config.yaml
rotation_deg: 10
cutout: 0.4
method: "simclr"
bias: "none"
parallel_block: false
positions: "learned"
projector_hidden_layers: 2
residual_init: "scaled_by_depth"
epochs: 5.2
warmup_steps: 410
Rows from block 4, named by matrix and row number. Rows with one number belong to one neuron. Each number is 128 + 24 x the weight over the matrix's rms, rounded and kept within 0 to 255. All counts start at 0. Numbers have three digits each.
# fc1: MLP up (model.blocks.4.mlp.fc1.weight, 640x160), inputs 0-159
# fc2: MLP down (model.blocks.4.mlp.fc2.weight, 160x640, transposed), outputs 0-159
fc1.268:172148167202163140137101168120106132139188101147143077112108142124123133088119141104150142124116128143147114094160121114131126141134129139138089156122089099132103109161112129147111133157096121123146108154086116105155114152100150107093110116114169099120163138177107145117102125141111118149143159153159132127102120167111134076132181132127139133190126111181165115145113164134137077099113085093098143088115177112116133105151086115152139138139127148107098098141106130100158112165134114
fc2.268:137080115097116093134129118080119123109121173179150165126125134118144148118125105158148126139180098127117141165127175123093104119103112095115112112170148128145129150122179159127121117153113141095084131117147111104106147133117150123120095098126127129145081115121154097109145105161183116100179135141070100138183084099151133121107101175124081167139160122095095156142133154168165192159179129173119152166072145082145124129148144118097167171051132077138094088142109115116158065106124169
fc1.269:113119144118132150123152127121171113124165149141108174127107142086143127101124130099134080126112124100125151103149143140130083133075122136150137111143133156132115093089128116109122140126082145114141126127115145139103130128136128159104148125138130130142121122144127113111173108121125113137139128152170135133122127154129135132126132124108144108143138127145116127106129153131124132137112090158131123102126124155150107111175136146112146128134102139118113122111161109124139132125113133
fc2.269:149157102144100122102111134129144139128117145129144143127120111121141135103145147146120147142146099124118102147122124102128128127129153116100141114123086144175122149138118146156132124136134130152115138145124109129134103165129128128107104148114137135090133156156145097111134122146107122138098136080101105120133145125111138117137140118125081136100118163149118119143156091122131119126134117127124156132155106136183122158119110088121111109126155122165154143110090117139168139122120135
fc1.270:119140136133154138165171132120098115168121177073118136130145156143090129115121137150145163132187173144113094134109129140126129097171125129130147151148126159156159120137169157094142146123151128121091168119139141120132133122135136143121088108077179144147089145177137090116112131150121125106103132079071080145113142080169134102121122169163143111154163087134151140118107130135157134119073110096094135151155156146085141153118123123109090133095121126127150122146118096143111111112072089
fc2.270:118147090098154128111150106136132124158135114153139134107137100153102133205163143096165122125099100103125136137141110111147118138114103119094121144106140123134123144081118105135120079117148073143132130146124096112132100129161093119100162130162135134154107151093139135128151121118125161144099165107173125103090179133103133150137121100111104127115122152104124131156149185132102115113134123097117130120122117156137187091175157101127125125113161141109113123138125168147128121128163110
fc1.271:130127111153108143154137122123150090144145132179118182090133125141123120163125141138091160130134140140121110156084103123092101103128148157089131177190136114137158157157176171100092115110136075166139149182112114062152084124140135108138121113106121099111082135081124132118131165118152152117141098122146098133140118153164157149107078085140108121161116075123090118100063139172117152082102130110119162110067124133117199112112114145187126101149110095158137151129160157137174100113090148
fc2.271:163125114130102108094159165114096134123104150118111104143080130131131117192117123105176087110098143154095148103145102105127155110101096143114122154108128119132100137127072105099116140161092092152169125125144147163137126151164122132194147132116166116095179100131079110130112107193053100114164153160094156125167097089131086121121152103154144092113159186186157137150099133137157149102116123130130131119199108163121124123085123093146145149119137136102123166112093093193089123157100133
fc1.272:137102143159145089192119137142145089141141172140112183103096085101094117138091158135135097125130134155156112173092133075095116108097123160170091132113154129070120099134122127173115108165169126186156145176134121163126159140178148118124118140131116171170108167219106183110051078083175109164092064115125073172116116061126132165134167062138091141142117133168121161089140152098167150184099111117114167092110155106126158080164127140117174128134083131142121107109100141134100155087130132
fc2.272:115100139097152179174123126137151170094193098102123113117080105129112115129176157139130110149115131134085151091158144174189150098111133116120186113070137151215154116123143117104087116153064103124142164060161168165093152113135191142139173099130139077125119123101117076145138135113157133117160137148125136147146156102191125148090099095113139074075123088141124098180164175129092124079136135128185124098142098131060131136077122129162141154131141130103169109091137161127095175094082082
fc1.273:150136126142119130149121119134142147111136095136105127140144154145129127110113112126121137119125131094131140141113141121107150134167125136102122099148127123102133124133124130145146141139113107167109158131150114136150125114132092126120114102148092118151114150121109107110127154131130105138156121124157113091123119127153102128142154128118149131146141121127134116110111133127124114100149178108115121148109131126126115130079104104166153122129118130114140119169139095130136139146123140
fc2.273:128140133144148112129122141119122157129128132144116132139125089130166113112129153119129132140120146106130110129161128148110142084134125145145130141109128114154132141137120116106117126110166117141128121112104146137111151130143139127166143109119126116091129122113148124148150110111117136121127122124145136142137112103107133113139132114128105116147111151140119134146130140139133150148103126132125115130144101161120147132155139099132117137142091105130108133128134129101121100101137106
fc1.274:134108135127134166156137111124137096138155097124088163127112101073159117154145129140110113078085105071171171160171106139154102054102120097122147123134107142142124128111119129123133148129135144151158173146101127099095090080159116154088132147118132121175159128145138099129121130121164151111136151090115153152128102183117132136128128127100137127150139117155111123147149123118134102078121133125172131149126144128177117081150146126129125102121124081146098087125171104122150158136118114
fc2.274:170117122162097165138125145113113141056102129150126151146116120139159166128110111164112124135123079131117125134102120126125117110103125149116144154116132168121130127151125145129106125140108128139134145143120148117134128159134168179144148142099134125118081138123143088107144140130140126113118119112118134109094141139126126138143119087133125128090127153154155122104106124130142139119119107159128132115128074117171115113107166152132113099081122138140143150119130115118102159115127133
fc1.275:132198140136169184135080106153128149057120161115137166100093065133040184074123160072133093114124112152093166126093151117088126081113106070189137108107129112087099146149154054081114158140099167186153118097145095068126172095097165094141172112122108087152113177135145098109098136108191097162082121143124128169127101142110164159113120101127119080142144149173153121068170109141077133161158206156118130090104133171113168138137138114172085121171109169097158155129171130136123167100099116
fc2.275:127097128196140122139120112155114160110163109138120074091100113148159171120110136126193117075074168073088121186190169141151088095106188182109103081113104138165151135122136130126081092140143096144092135145149173117117083185111155136128132067111156122174154158047125126145171111107127104178112167171136096097113143073111084047175120117119118154082141124126129145165116125096199120137147132082125122137114118102061111109170173113218148136119103146162109076112107162109127170079171131
fc1.276:126151115097099107125136117107101097098118091140090150124116152102149110111175110137116135146143098133146165154111142176102105149165190141094137119110122166144175145083151122145179136070164155113114151166156122135131141152117099157110091121102157106135160139133124144102121132117067147109129126128118131096162110096118153139191139135160129091090129123131164087112119094151172146113130149122134094127110160144081097126140154117101169090092128154144165142140130112151196095172143128
fc2.276:134145125146128128127162161120090136129092133112129151130113096114114133144149167129108092101103106123114118130150141122128123124126140108087142099114152097188068101128145173085121095150099147115131167119133139103151127174126124129135129108142161125114104157147125134111137062130110112127168145088081107149087161184123115067115132073150182135167083145104119074141092060140150150151113140188122203109135151143156128151113135137210157151125118110122125102122092115114149116179153126
fc1.277:185153142099210171104162138140094095099112102080118160195134121138029077009090129114154084128097101133133129081154120140134109194149105197159103126104151182081183097164137095105151117135135123163096145108173182089191182150146143095113145199095069108159087128118086180000108082092148173121162108117115142130100148130160109102122196097067080163151221063166131117255088117106107191120169135184128145154081116132148168074121092147071112062156112131159158121188222112185129080031107169
fc2.277:120090114125171123128139118141100121139085175163104128154171130106122119127205113118058186108138166084106133137083088125123178128163143130086152121170146128160103128126137081144205151117145168083181103091179024119133084092085191204110112092147139149141181097089173121166179174126127135138075138202097171123094146125162112114134087102127114159136084128099107082111222115091123071183174126118131120131102132106177097127058063120127111178099163090100141193106083105014140145145126155
fc1.278:136101125139127108123127123138114118123142126141133104128151122153132133135134141136106130135123134126148114123113103122138123121141121125138142139157137129137124161124125133123135130137116140109115131157123148152123154139143138123126142143117137150105138132132120127130125089110123135143132114149142108122156108129136127133119120124098107129121125123136107133107160113140118123141134127123115127117132150121136126117127109142124128128158109132132115133109113139124123123157088113
fc2.278:162152118098127099152120146103131140129127147116119115125104121105117108136144128110110140136135145138130135146135136134132133150113134116120102137142116142121130148136158141108157111130125118120134126122142171129142123123135156130113116102122135138139144112138129115140121118107115146126164087146130095120129126101148090136133089106114163136113139114137135138144127147120123119123107135137124137144143122134129136111086164122143090120105104143126123120126132105135128128121146156
fc1.279:110116139146127132113125130129114121136107135128125113138150144151139131128101130135112151143147144130108108117140152108116145121131142140142147139123147129110117158106136094120143114136092118119128144131118110144127133124145124095138146158129131118113137133147129132116136129163090165159120120125157089103169123129114142134157149118121149127127129109113120142105122128116098110110141123164121136099091120123100101124144130115155117115094124130117102153138158131137119155134104147
fc2.279:161116119104142113145122131126129121144136121137122125127137134139144150139127124110118122135116122159115134111124167111111142137123098135124115134126128141118156155148108153118122117113117115117139139124128122128110136142141144134148098093133156142139133108124126128155125147124110123116124143123130141128132103126144114118092117137110106104131167121153135121162124124100099148122122115118138147125136142120141080122128120141137114124140131113108129100122140155108122113131141143
fc1.280:118118101142124121132131096129125133150124118119140110147118109134120125136150135155117134128115136116161130154139124126130119097134168121121109154138137126137128146098114141106147139129134136130122122124110165133117112143124144149146131148136136137144125134132115121144127123106161127124115121141121129121145147129119145147127118116133150110104113102110111102117147104150123125121122095127126111129098136124132141104131129121123105125118155125124145139119145115160130135123122116
fc2.280:139136117119152088137104137122128122133157131129142131116133123140110128113150122119144126117146123132126138139139128140121120103091124129129126124145125149135124133152130094129130110144141123128118149121123125129138117118141126136103138104119123132135141112091136113120110131139135131148120129128128119134158121131132123097143130146153151130146146132137107119143135139139117144150134151118108126137133126111104127112117136126133126117113124116135107153137106119091127136141102169
fc1.281:116113105132120144120150133133134116109104131104117131102121113109123130132121117143121117141093123173121109128147160150114146122139112144129126148115135115126117116132121131108106154138129143140122105095127118114150133110117147105128148143154106130134111112104120146144124109094139122133121122123143134136141132150083137133142125121136168113132150135143130096123108127144129152110081121118102133157126125130116122146145133101118130133086139142133155103146159118114139143137126120
fc2.281:115121126119111115112142112120124115127152156123105146154139125139116120127150112115133110117134132118152147133124136134114134115124138129122108130121121145149131151142124163114138125097108155117129105145151157146141111135107143105122135143150134114138118121133140112117136150133130122143129108100132137138142129108103118122142148129106133141145130145116118147140131132135140127117149148122114128122102135140110124121132123114112123120131126092165109098152127149133133106133118121
fc1.282:103112139184120172117129159125131137157168124085141122153087132112142135152141143129127120102164127106142157115128080136134103121129128156139103163134122154123152123133133134140132125132093104129098173136174160092122128103147114109135157137112106108113140098118126123117127098175111143150154129143104176138120157117129145146115125110132089113134117126084121130154116119146148111090128145136141124129152120128121116137118104128110139167135133133129115105099134114160148151076131137
fc2.282:139104138087141123140157143117145142106121140160137115123114138105139145114167168118093138106103158136117096105175168140143128134148107090156162107138155107166109133112143098110135156098113128097102134110138137134142103130096133130156128142111150142122143172128100163154143185137142103142107127127172119121111119122121122105115104120166104151123114138137118118104133151143110129118122091112121113123129147115138129091147153091180129108108117121099156125142134127117134064164142123
fc1.283:135134117118114150136146103119129117108130143138132150103121123149137144087116121129120089132135131130141127106131136150119133134121145109114145143116135103148122137147121146111118128141100135132126120144126126119125138124137143110159119154138121143146132122114103141133131151140099120131113134130146150117109131117129125129144123146133121120142136133110122148140132143110098122123101141125118118126128130083116133141127115147100131113109119141113128138119154123138091132156122143
fc2.283:119140106127116135131121146132125118143112121143106140133146126135129128139101131111125125133112148126118138145106146122115124142122140156124131117126135123133130123120130146126107147119133139118156119118127138131096118093138125140137127108147139118114142096149129146120126115105131153117157154130138145136134118118147121114115141139112114134146151126093130133126145115135118120145147103135113127110147123133134139105144134123118129124115139130134136127118121135118122131149112128
fc1.284:168156101148144110150118102146110108109124117132148108099139108151115168147141117153129124168150095144118118119103134167123138142109176124121114118124090131135132127153126137128116125135140105124123134141099145111103131099130104121135157104134141144159108148125133141146129117149127126108084124123137143133122101126139115127116130121129114122125107139128129130125100132132121097107119128144110126148124160136098116138152145136141112133164117149106153144109138130131142117104138136
fc2.284:098129091135131145118134086153155139131139127145117145126115146146115109147133123129123150076139122149133134140146122109125136149150138101152131149143144087097140153142130127135111120122113161144131113128136117130110106140133111127126111136149124163142137100137178115127111114134095117120098104132117134107124130143111090100157121114165151111146128135107143109106131132133139132123175120116146119146128105131148124124127119147144111113123130140116087129103102122159100138161135158
fc1.285:116154123118134121176122110143120177141085148190091184102167111118103103090146132163177128198140159157125112153112149121056124156163109133169111127160107104120073096138124145110090139103137153125162094096155167122127117113139173104144113175124092055073104133130059093114161115105159090113147152138099062104106122192143111109173177092107118170139164097155139146145123098116105127163112109113141178064125135173170167115078118182159163157107125100107172171104157112081121105083117090
fc2.285:100090154140112095116104103075140135121120119134139119146140148088121136199115161169152137161132161132164126150122215109183105129145092113113124069134125084103132105106069134137106187128093077089138117137154057145172111153092190077172089123079154098106123140144116167127148152134164095182142108084146133122148119117124104147130123140149160146204114072168155099118137228195095146084124110090190117144120110118125061147174153118121104127082085145114155156163065117113167168103104113
fc1.286:124142118122099119137112084120149116144078151108115127123104130131124168093143167113118100156094153098112175139123148114128139135110147137125140142164170155115123140120091123118148176135143175137115155160086162118120121110161139132145163130142173140120126090134165117128121097102137127109132120126140154113131103154123153140142131103117151096145148128126141099113091087157098128159152124147136094138147079101100100098125130120123159111095139168142170131134169065114088129136094142
fc2.286:115130108122188109116138096133114130127180128132132122156095136104123096120134126100144133138117155118109116164145140196120068134126170147175163118132103128128126122115087098139165111144145135112120124099132176115094120161133147110136135162142154114126161141109124092117110101110142107131106145153111119124151140112144148128154168099145161086133125141123102113093137098086118125118155143153108144135096155108136144112106147108161125133053120120129103137139125134083156153120175129
fc1.287:142136129137114146119127122127124131107147138124118146129128108142125125137107121119136121142096119097161132142144109104123128145121104133156158130138138131144123121129120157124126122124126116133106129143130114148101146119140137134122139113126125131120154114121140116125092138132126110172129119130140140130141118103126134153123136110119134108146149148126149149136129128129133136127123098129128139114121111118132109120122149119112122137136095138114133130115116150106148128131129144
fc2.287:142107126135142117117117134117116138096129120159142109102129124114114123117139141139133123107130146123131145143147129139112129154104138142120129114134143166125122115145155148136126116127117129157114113140131111117137136122137109147119132143115124136138100128127119137096135133141109136117136146134135105102122138139132135147162116124139139098095143118120121131127109104175106130101118135124113143151126132128128096136126151130154122120112132150127123130119122120138108150127119126
fc1.288:101128098135164104173137117162149111134078137156129139128166113118188124104148114104156116176134104125099163172183081116146046085091147101113115121117080106133130113064105117184108111146142102199167170156171127117121119099129130109126173142092101118126134141136095149105072089131111187106146208122176141106136152142133064103119133114104156175197155091149165131119099138145129070092107149161078085067118135114187164121145095097088107143182116096200073121122143107079150124147128141
fc2.288:167172128073176067132094036131117093121140180096131163098153144166130146138115157181138141141172131144142134133084094119106087105137104178104056147080139140078139159074083138169121142138069100098133109131118151106152132135083142194182180109178123129072107136130074105148109108099116098140131114127136119128082085121132143141106128198125082149099147167130113159155127188150169122104138171161215155184147079205085107130110111119208101143083162142094121138083101131101145116059142148
fc1.289:110146130075082164122165078125106112147128120097123155154154118109142094085119128149142143125143124128132054166122149118101119164138097111105119177107143155158096165124111118142141105131145159156119133084129148129130100158129138104143180122117114139201092090127092152139114161130141125077141123146125092131156137140112138174149142100134143126131084119178127107130152102113072114149082137137142146133119103141112140146116185095097128172124125167133110105126157141102157109132129163
fc2.289:126121153115118147097108102133103086161099122106129107149153152122115129116125121129138123163135115135135175175131123134115130120127098126079117142141089177139150117107098158121112095116149124128094134125126170097133123144118121101119137108154116129133115114159111134136124132107139167109172113106166155176091137151151117139099067130146120148069172181101139167089158074139126134151135160158117127126104128107117110115117127117114142121128114106175126170142147099127138130128111180
fc1.290:141120136156107170151115136150110119121137135135121156098169136136132112089108160117096145102141131152144119115127147167149157122127157109135150163133061061110106111143144101113124121173155158129143116140139145121097105153144136095135113129100135110084146143111140107106159128121162158128105117121136137122076086106123201142139161139099124105096066102117186121078144144143182116105169211106113107114133157128100142133102129168141149161111123115114111142091150130130152135160094099
fc2.290:127116139154090152167162136119115113087123134131085118136205160109152130115148112120149131151133155146175166110120130109159151111100136161111175118110112131107163147095129106119183157136122136145137109126122122150138162146162109106163114127163127116116122110126101105139110068117116158108120119148124152132150155134125116118115070116110118099126123106107095174147130153141108102128124122143142166147104090106135078171101087135156161082150127092119118127120147114117169044133112097
fc1.291:127103105136110141152142085147106170186168108127109175153120157129187132070130163123100135177158060104132093169124089100136125169185144058120129152142141148128113153151109130150147143157172101113088101182153139097093131101160124139081104076112094157145086130118109131149165124124132211117104136078172109120105112125127150115083100138119112080078154185148056083131185118160123118078147152099161150126108162162126117119090144123170093142132084099188122130181115090117146133094108080
fc2.291:129124183148125139200110121114124108095128130147123060096145104122084103134151132187171147219122149118183141139061131162152109096066138121185071135112089138163102137080172166150077084158066105107132116114181105122126085092083133106078060205064103107125076132109167101191107168125150136140131142178099114124182134128160132150124078059151182143127150135140173121142170111201161158198131106130081138116109118139130175162108123100111120111132090125123137142143177146106081159149116117
fc1.292:091166144126102152131114118104123157088128129134102143101131110136104123095096135154144118122123148092129134105104128104104117142124138098125126120106156139125146141097102128158130124126108133150107175144135153153140085088126120137111104121145135122146114150108142159072137155114109150150118149122095141119148089125107138116119120140143143137111144106127140107115129128152145136142143130110107121150151132135106150104094135145123154139096128149157136144168133144155155110140165122
fc2.292:168141126125112125130105148119097126126150114150168125113102133102121094148144154133132154090147144157112129153131134117091093125101127134105122147139128122163132108152148104099108120122175148152158133113131131136121105149103103133117125132111122120116147130111118132123137101170123103122116116096143159150093152115150112138132131111118095141112110140160174172143139130131111137108105102150143139121171116067168123149120133131182179148117088149094118150115144102143137120107116130
fc1.293:122107124097111094121116109154101148136080192141142169133129075158135095104141108144124106130109132135107149132146174143096114163139154135156146133143140137158180120194173163104102153071093142116137141139137149140097129125148137083147120130115140152114158105125085095141136156118161090115135135152148109133121125120117148095113134134121090123153120127095121137112121086112074149122126138133099160142105120131119122118110113103102105122140137104148158156133141148124143091161166137
fc2.293:151136087113120217111120135185123119105135094116122106154169149144150109128128127155132186127145111124111118102180113117126112124124083136103165085110196140119190107122132142152095077126135148069144089147102075097115115163162168120174101131151129107154094099099125084168140132151171139106167141106143169164094074149140121128119136103177112081085142149086101096068139146093186128143149149177141163117167082117163128138123123119138112105143137160095133147122103113175115133122064120
fc1.294:116172100088127172113157093180119194189106124114173145113127115139119118182105129110154106101138143088056186110104150071180124131192084100114182134106139112101141127103118136119109112161127145175111133157091146187139163134094070189112137205115114142161133179167088143117163150145102060192120157127078066126153136129106111131136201124096108108180125140138146085114106143134156162155100103131105107053128141116092098105119125160149144142160105125111155109140131108135113110033128079
fc2.294:100125109153137111084053139140137039115144114156115144118127135094170127183091133098147124123150106125087133119226138141177115188165202135102109168160156150141125094089086144167104131107132143117161122143107127096178091117173155088170108100129146118147022141139169157181088049132118135146170136146157148106046169138160164108134118113135174178090126105105112113150192066080159097146123114127113113113191130107107097131181125055170122169060148155110090130134122211136025153158103084
fc1.295:123121117147140115146156117109136126101137144133161140149111139100152170151158124124092160155180146119078111132141122118165159130136133124167128121121112124123127107131134137110156140123194161102118116155150119113132117100089078120133103110170111189167144152125154103082090121107129117154166122115092066144089142120138070086143126139115087103130103148129110126159123128130114141156133166125109086120156137132076123118159098099119144127143101123116101145089146093175161151149073145
fc2.295:081126131122130132088127154129182100137130133089106114108154156102135077146124179106137101099136140130123131078174111140116153116139090104120161147154133090152140127085139124132127127156126101136138123117130108130132157115159115125112177156149117129092136135146077124109128181126150098175125119121126125126134138141134169142164149108134126138156134125127151147083118108080134118115140092110154140125146093110116126130131154128126082118095136121102086190180144133135100108140154133
fc1.296:151078111160178087157121132095130150125109133128116134126113122171132137128094169109118138121116125136119128112119146128138133119128166141123107133150116114121141143141125141119147113129140119103139139148171112114145125140140122124083101099141104148146147123130140148148132136168137157122131112085135119125113107132107103123150109112138108123126141107130095094125101145106083107085137131151101154130109154130126134120125142127132098164098176127151108156145187141139148156147071095
fc2.296:117100125160104100155116134142104125157155103142136141117105119140187167134096140141138143146119119126134140117129151116104113154120161122131109120149155157127119154120119111122117137154104135077112145129165163129151097104152125102180124100111141137138131074125116141127118109144139135109138159138127155125116106127124148130146123130131129134102159124124117095111130139099115113111113112100130139121132111123107149133136157103134123112129133132131123155111131140128121148117118119
fc1.297:110127137118084147148120089142088154125135104119160118111086148215094106123157101125133167137123100146155136096102118162127166104126095120159110161160144120131178127156143153143147158139117131133168101125089159159182160111118138111159066139135164099129132152125092086104112134114120123194157119113135144131110102130115165135131159159108084096097141103164098166109132116121098131152113070129159108148145105125091138113121122154184079148119110083136176131113145150092147151089137146
fc2.297:065136130156125105101128065155161109138124198143123120160144116067182133110113141133122117141164149175134116093115147103186124150144109162095127053113126145116126111117137163117109096119091097069127151139087115094122111158110138155093145140133148130140111120090153095103157084088144133133123121126190104126138154075122064152096134153150148162135101143145148124124156112100141211094148140130104118182145097088117176174146089138150157144111152133147173102170120108124141071150116119
fc1.298:117106122102125129110139130108115142154131116143118104153112138169113139138139111144100128133121128109125145145122136117146138148132144143114139149118136125153124135122123149151138131144120121118098125134110102142139112142149134122135125135115134124141144104126130121119138158112097153147117145144124145157136103151153107113112128130146127107133142107119170122100133124099118127124135128110118146143146133148099124122116155121127118141128126131131102124103105130109146151124133138
fc2.298:144138116111114126151110116122124152099121132121127125110154145110115135129116133118092116129115139123109125122118116143127124146116148129151113124133149144126106128143134122157141114131131133146134133130121135128139151121118115123129139156120126101136116152117134140129127108104143117116108132115124138118130122130118132116136112138118155117109141096133106142185155126129115136142114162108125129133130117115149121112124137146151131118113112144144158125114121130154131131131114120
fc1.299:165179146142145084097094151155094131085151130167115086183101119183061095154050139164155142155124156145126074069148163125174184176143144123137146110122170145100045115133191098075094088107091196109141118111092108121113127056161105185095153132138104142159164090137143170206115119190119079143168109123103093063132201102107133105120110145114064046180164188128131135133154128106158118155111088187188076139137107115104168135077087169172144097102206117166184143089065108168134144075184101
fc2.299:168206101135149113047091068147133139136127107236080129163161141148094107157148092137117085107137114138125174142110104099150220126155135183166111098133090142136098115139123137141118125107119144150131141140132066104072152148113086150161177168137066185065047133118185140106102190090162094098151096152114104105112108153140144049100152137088136136121170178151146096119100190197113135116133075167163155120209091146121117126132101134153126126118122151161095177091110078135096147072182086
fc1.300:129142182121114138154143107130082155134129120100113111086103118093126110092111103123126142114139117143086128095123091123095183170122131146126148143058119163120092125140083093106139140120132115153151144157112078117096124122141138105124121165125177162176119098131106111163136125139120107131106043170140210129136137147144113150147114108131175123124089123143139136136169114130143114141157095158128152126149132124159146088140110158112100134138156115148131143176138166121126109110141115
fc2.300:124094128126126147134078138147136072124140121159101133144140111080094131142161078132107147124124140184133109121148160128145129127126106170115122111166146136136120101112107095138141099160151150135134136074164105150120153112119115141155130145158118166144103093110142154119115119089118114149137155152131110144066103119102124105115127113074130160116124171180104114102127149157098087123104125133141086137132130141109122147148107141148172106126116124100159141148141137151153154156149124
fc1.301:145086100152155129128141139157102115144106099158135148145160131110097121132086165147115110136180117172100147107161128095169127157120115108124167099112125103152157163092086120132147119122103144139103160137135129118099122086118173138141110171115107154114125152130138124101079112162105164109122122055146107129097136090177148132155106113058086120145139117109159135139137143124116147159144143165133124113125150098157134130159117145132143141107085135116062128159167115127113132121122150
fc2.301:091130128176106141131158137092132131098099148159117128117136134141169167154111116086124157098102135144135121120118134117118121125121124154130125161102109161070156174116143149118140100159112130123135088168144169096134090114126088144119124129163129155129112098116122126114156140136122119134127121154150116114153124145130146110132119151133189125100126134146098133145120100107143140151139162138143089102153101118099130121124114115122091123093160137124148130131104133125130110158123108
fc1.302:133147121126127121143144136133102118136132107119135122131119116145130119110132133124130131124110128117126123131126142139138125149133098117138136126114131126100141117123105118127118123106130127122113121107111143125133135099123135138118139152131118122125145140104112113142136115126111129166144124139136145125124124144126118104132131138150134125133138152137128119144117130131119129149124123145145122128108143139124127117133121111120128109119152124149151142116131151124114123128143132
fc2.302:123144130108119120152131108117138127134141122143127125121152126149135137129136127119123128110116124130158122139123129137147137158117119132111129130130133148146144138132141108131133119131128139112117117114123145134121117133121118133129118111130120126124130116129116127135122139131131111121134132122125127105122137106134132147128131124124137130152112116123118128152132132132148124134135119138112139120127115125125123127120115130127140120123133121140106123128123141155104109123122130
fc1.303:170149103121179135142075093136127117142109143120145135117113137092106081160141142094097162137089157145090095136147166153127081106143117131151079107102139121103134103154177168068153105103153171149138138161150169099158125102191112142125134123179121126149206159109125115107099127100190151137112133100117143131165122102103143101091087128087168118138198127129121123118126148119112071116088151121098130129158115159157162114150117108124136125109107143105158130153154121146152133099110122
fc2.303:115092131103113160172100109103129101104155155112153063115094143151100100117120153136179138185142108105150162156150109151128138147093164127179142147145157131119107153092099103117049127172110083111137116146137086131116142133122103099180135090163142141131080078146131133136158126104122133157139159166165124158111149118122103094140152082123124186118148148118122139122135146169095115111108092139156155113129128137083130143121128175158133144116117111131138115095082113131120131131128105
fc1.304:119195112127049122142113123089115156168118166157112106091129148104170182179154087116074178136131158159116140099134203148090145130156114050194159131147073066144123123119162147104142162090138170116155117132088157107127152139126115121149144102129166126093121162139118137173107163134157138150106119131100139083069092149144071146129121092088156127123054126181101083041128216109099079128097084107110079157190120140126150164190147120149098126126130080179131172058104114116156182186116073
fc2.304:108080139147127145089137136128120144174083121113139134132194139095134130104124139134129137104131165132135124097144099078137137154160165178108087104127153115117104111129139128196189139109169082091145147118133122113136100032134145183112130129152145107136110119134155094110111147102110140119093113155160142148123161072130130088120084147150115137136053190123092123166170124137138124183185123098145080091136118080138122115089082195159132162101168126080132147132105187113109081096121188
fc1.305:132123119126127125133088136126146125121169115141129149172116112128123116063126148110121120108126118111137131104131138160131103090108146128105124111128137152118119114060126116104164145103124133131149155155108109125108141128130131125081134127142116153125134155136145129162136163104142118105170153120160107103118152144124123123128144170140151121114123122160110089108157136132108135153161129113132149130140126136090181123113120085116131140144143118099139133166148129121154112186148145
fc2.305:125138117142153136146144130153116115111173125084111111145122102064137138078106131150116153111104117144110111133143102148124145161140138154123124131134108113162148139131122134168128127115132130095148126141107147127114133136097141121178175097104163118115169119110123121118079102133150117142115177099109159099129118155118128105093096139133155117147123123125127116135132170133146096140134127127135132121113076121188120117142111157169153151106112108117093132111163090118134137123124118
fc1.306:130151132141130186101142106109124119132149133129100136121101126133114098165112100075095114127123131105137171135156164124145114110114109128114096144160138142114127117126129160097115140142080077116133146135115114155135172146142139105129150129111159129126186142054124086159091123134119115143098123128128143143103096133099129125143172120104131101132168150113164164131166086144111138103142148108092137101123131167193064130120136122154167166130103156134124124124137138128124169090147124
fc2.306:161137129144107137140104111108091149129090133136133114122126154078124121098143141144103135118123160128133182123129110148132127128102182151166141103108148142200096109114136155100114154147152130104119147174108096125165147124142136102136121138133107113166131125138108115112147110146143135121104132127101109114157098141142113111143142116133096111134155085129134101117177137152133137103089116092110109162108107152091151111122135157165150128126078136105106134095123109092152197119152141
fc1.307:193108142082126141132135140096120124141118085146120101109136128171174082159066065147093104143172127133161116100169170166113131159157130128127162121176167106081147137108128140143182169135155130115119117125145136226142130169169168119149073136109170112164126124126049161155118098086137110099149103194071044123157089132138155076190193167096144108121114110139165110118143118127100115108157112118111112134167106156152093110111090174083103094052131122166141101157130128101107099082147150
fc2.307:129128138119154113175120084138099137158189172155102150103089196082146156145105117137154128155102112125126114098156122081107071125118160120178152079148116125165153128145188098113121091168120163129112128077060068152141105140169118173196163081079143115145157136110136075108120146073081117100111149212117112121155131140083140127131192142162111103110113116111117145104126147123181146086174104075072097128171121072145070109160118120169159102174106102175167156137114123172096144128144112
fc1.308:114131156121108127113142127142103157142109166078145174094137121125122099096149116134134116130127098134126173104090121161115126156103118120155141120107114131121136147124160125128170174112126142128145097096119117145128168115157117145110107149145120136132126105154095140133148114132162147111175119161112108121117109118133178101135147128123134128134100157141158108112135130163149141138163116154091128132108096131108150146120120078100063157132143154132125120122134160125114112155156127
fc2.308:101126139161105137147115127137150128172129119139159096126124109083072151132106132130121110137113116149133132163128118128144127154127137097132121121116131135157106125153186101095134122109180118125109117119090115148099098167127140144134098117088115123128203142122124116129109124162152113131163175099154124172129102111141128117122117130099123178158143120162152127123143113118111161104100132106153140168145137095127137108150116140132102095114135154136091104159126120121083081131160135
fc1.309:117123124128147138131127133119124141127127127117135142123132128128137127122110114139127131117119139128135137130126133142116115123149125122120144131131129131141125128127131111131140137141129127129133129135135105127138148119142124131115133139130121137120130125120138102141132125127109134132131123137143129133127131130122130122138115137136138115141114115121147134123128137125127126118133123109122147121128122119140121130124134131122133130120116122123128115117122141133134136131142116
fc2.309:121126135142129149137114117132126143128121144118139122117148135123120131130135105130122124128124115112122125133118121154122121124112137138132134133130123128139115126120140119133136132125125140131143132130145123135131129119127113130111131134132129132138124127129123112121130131130127140137149130109130128110138130137117131110131133136125134107119126119134130130132126119130139113127121135109139138119127109121126129126122114133131139117144137123136133134128126149125137140127120122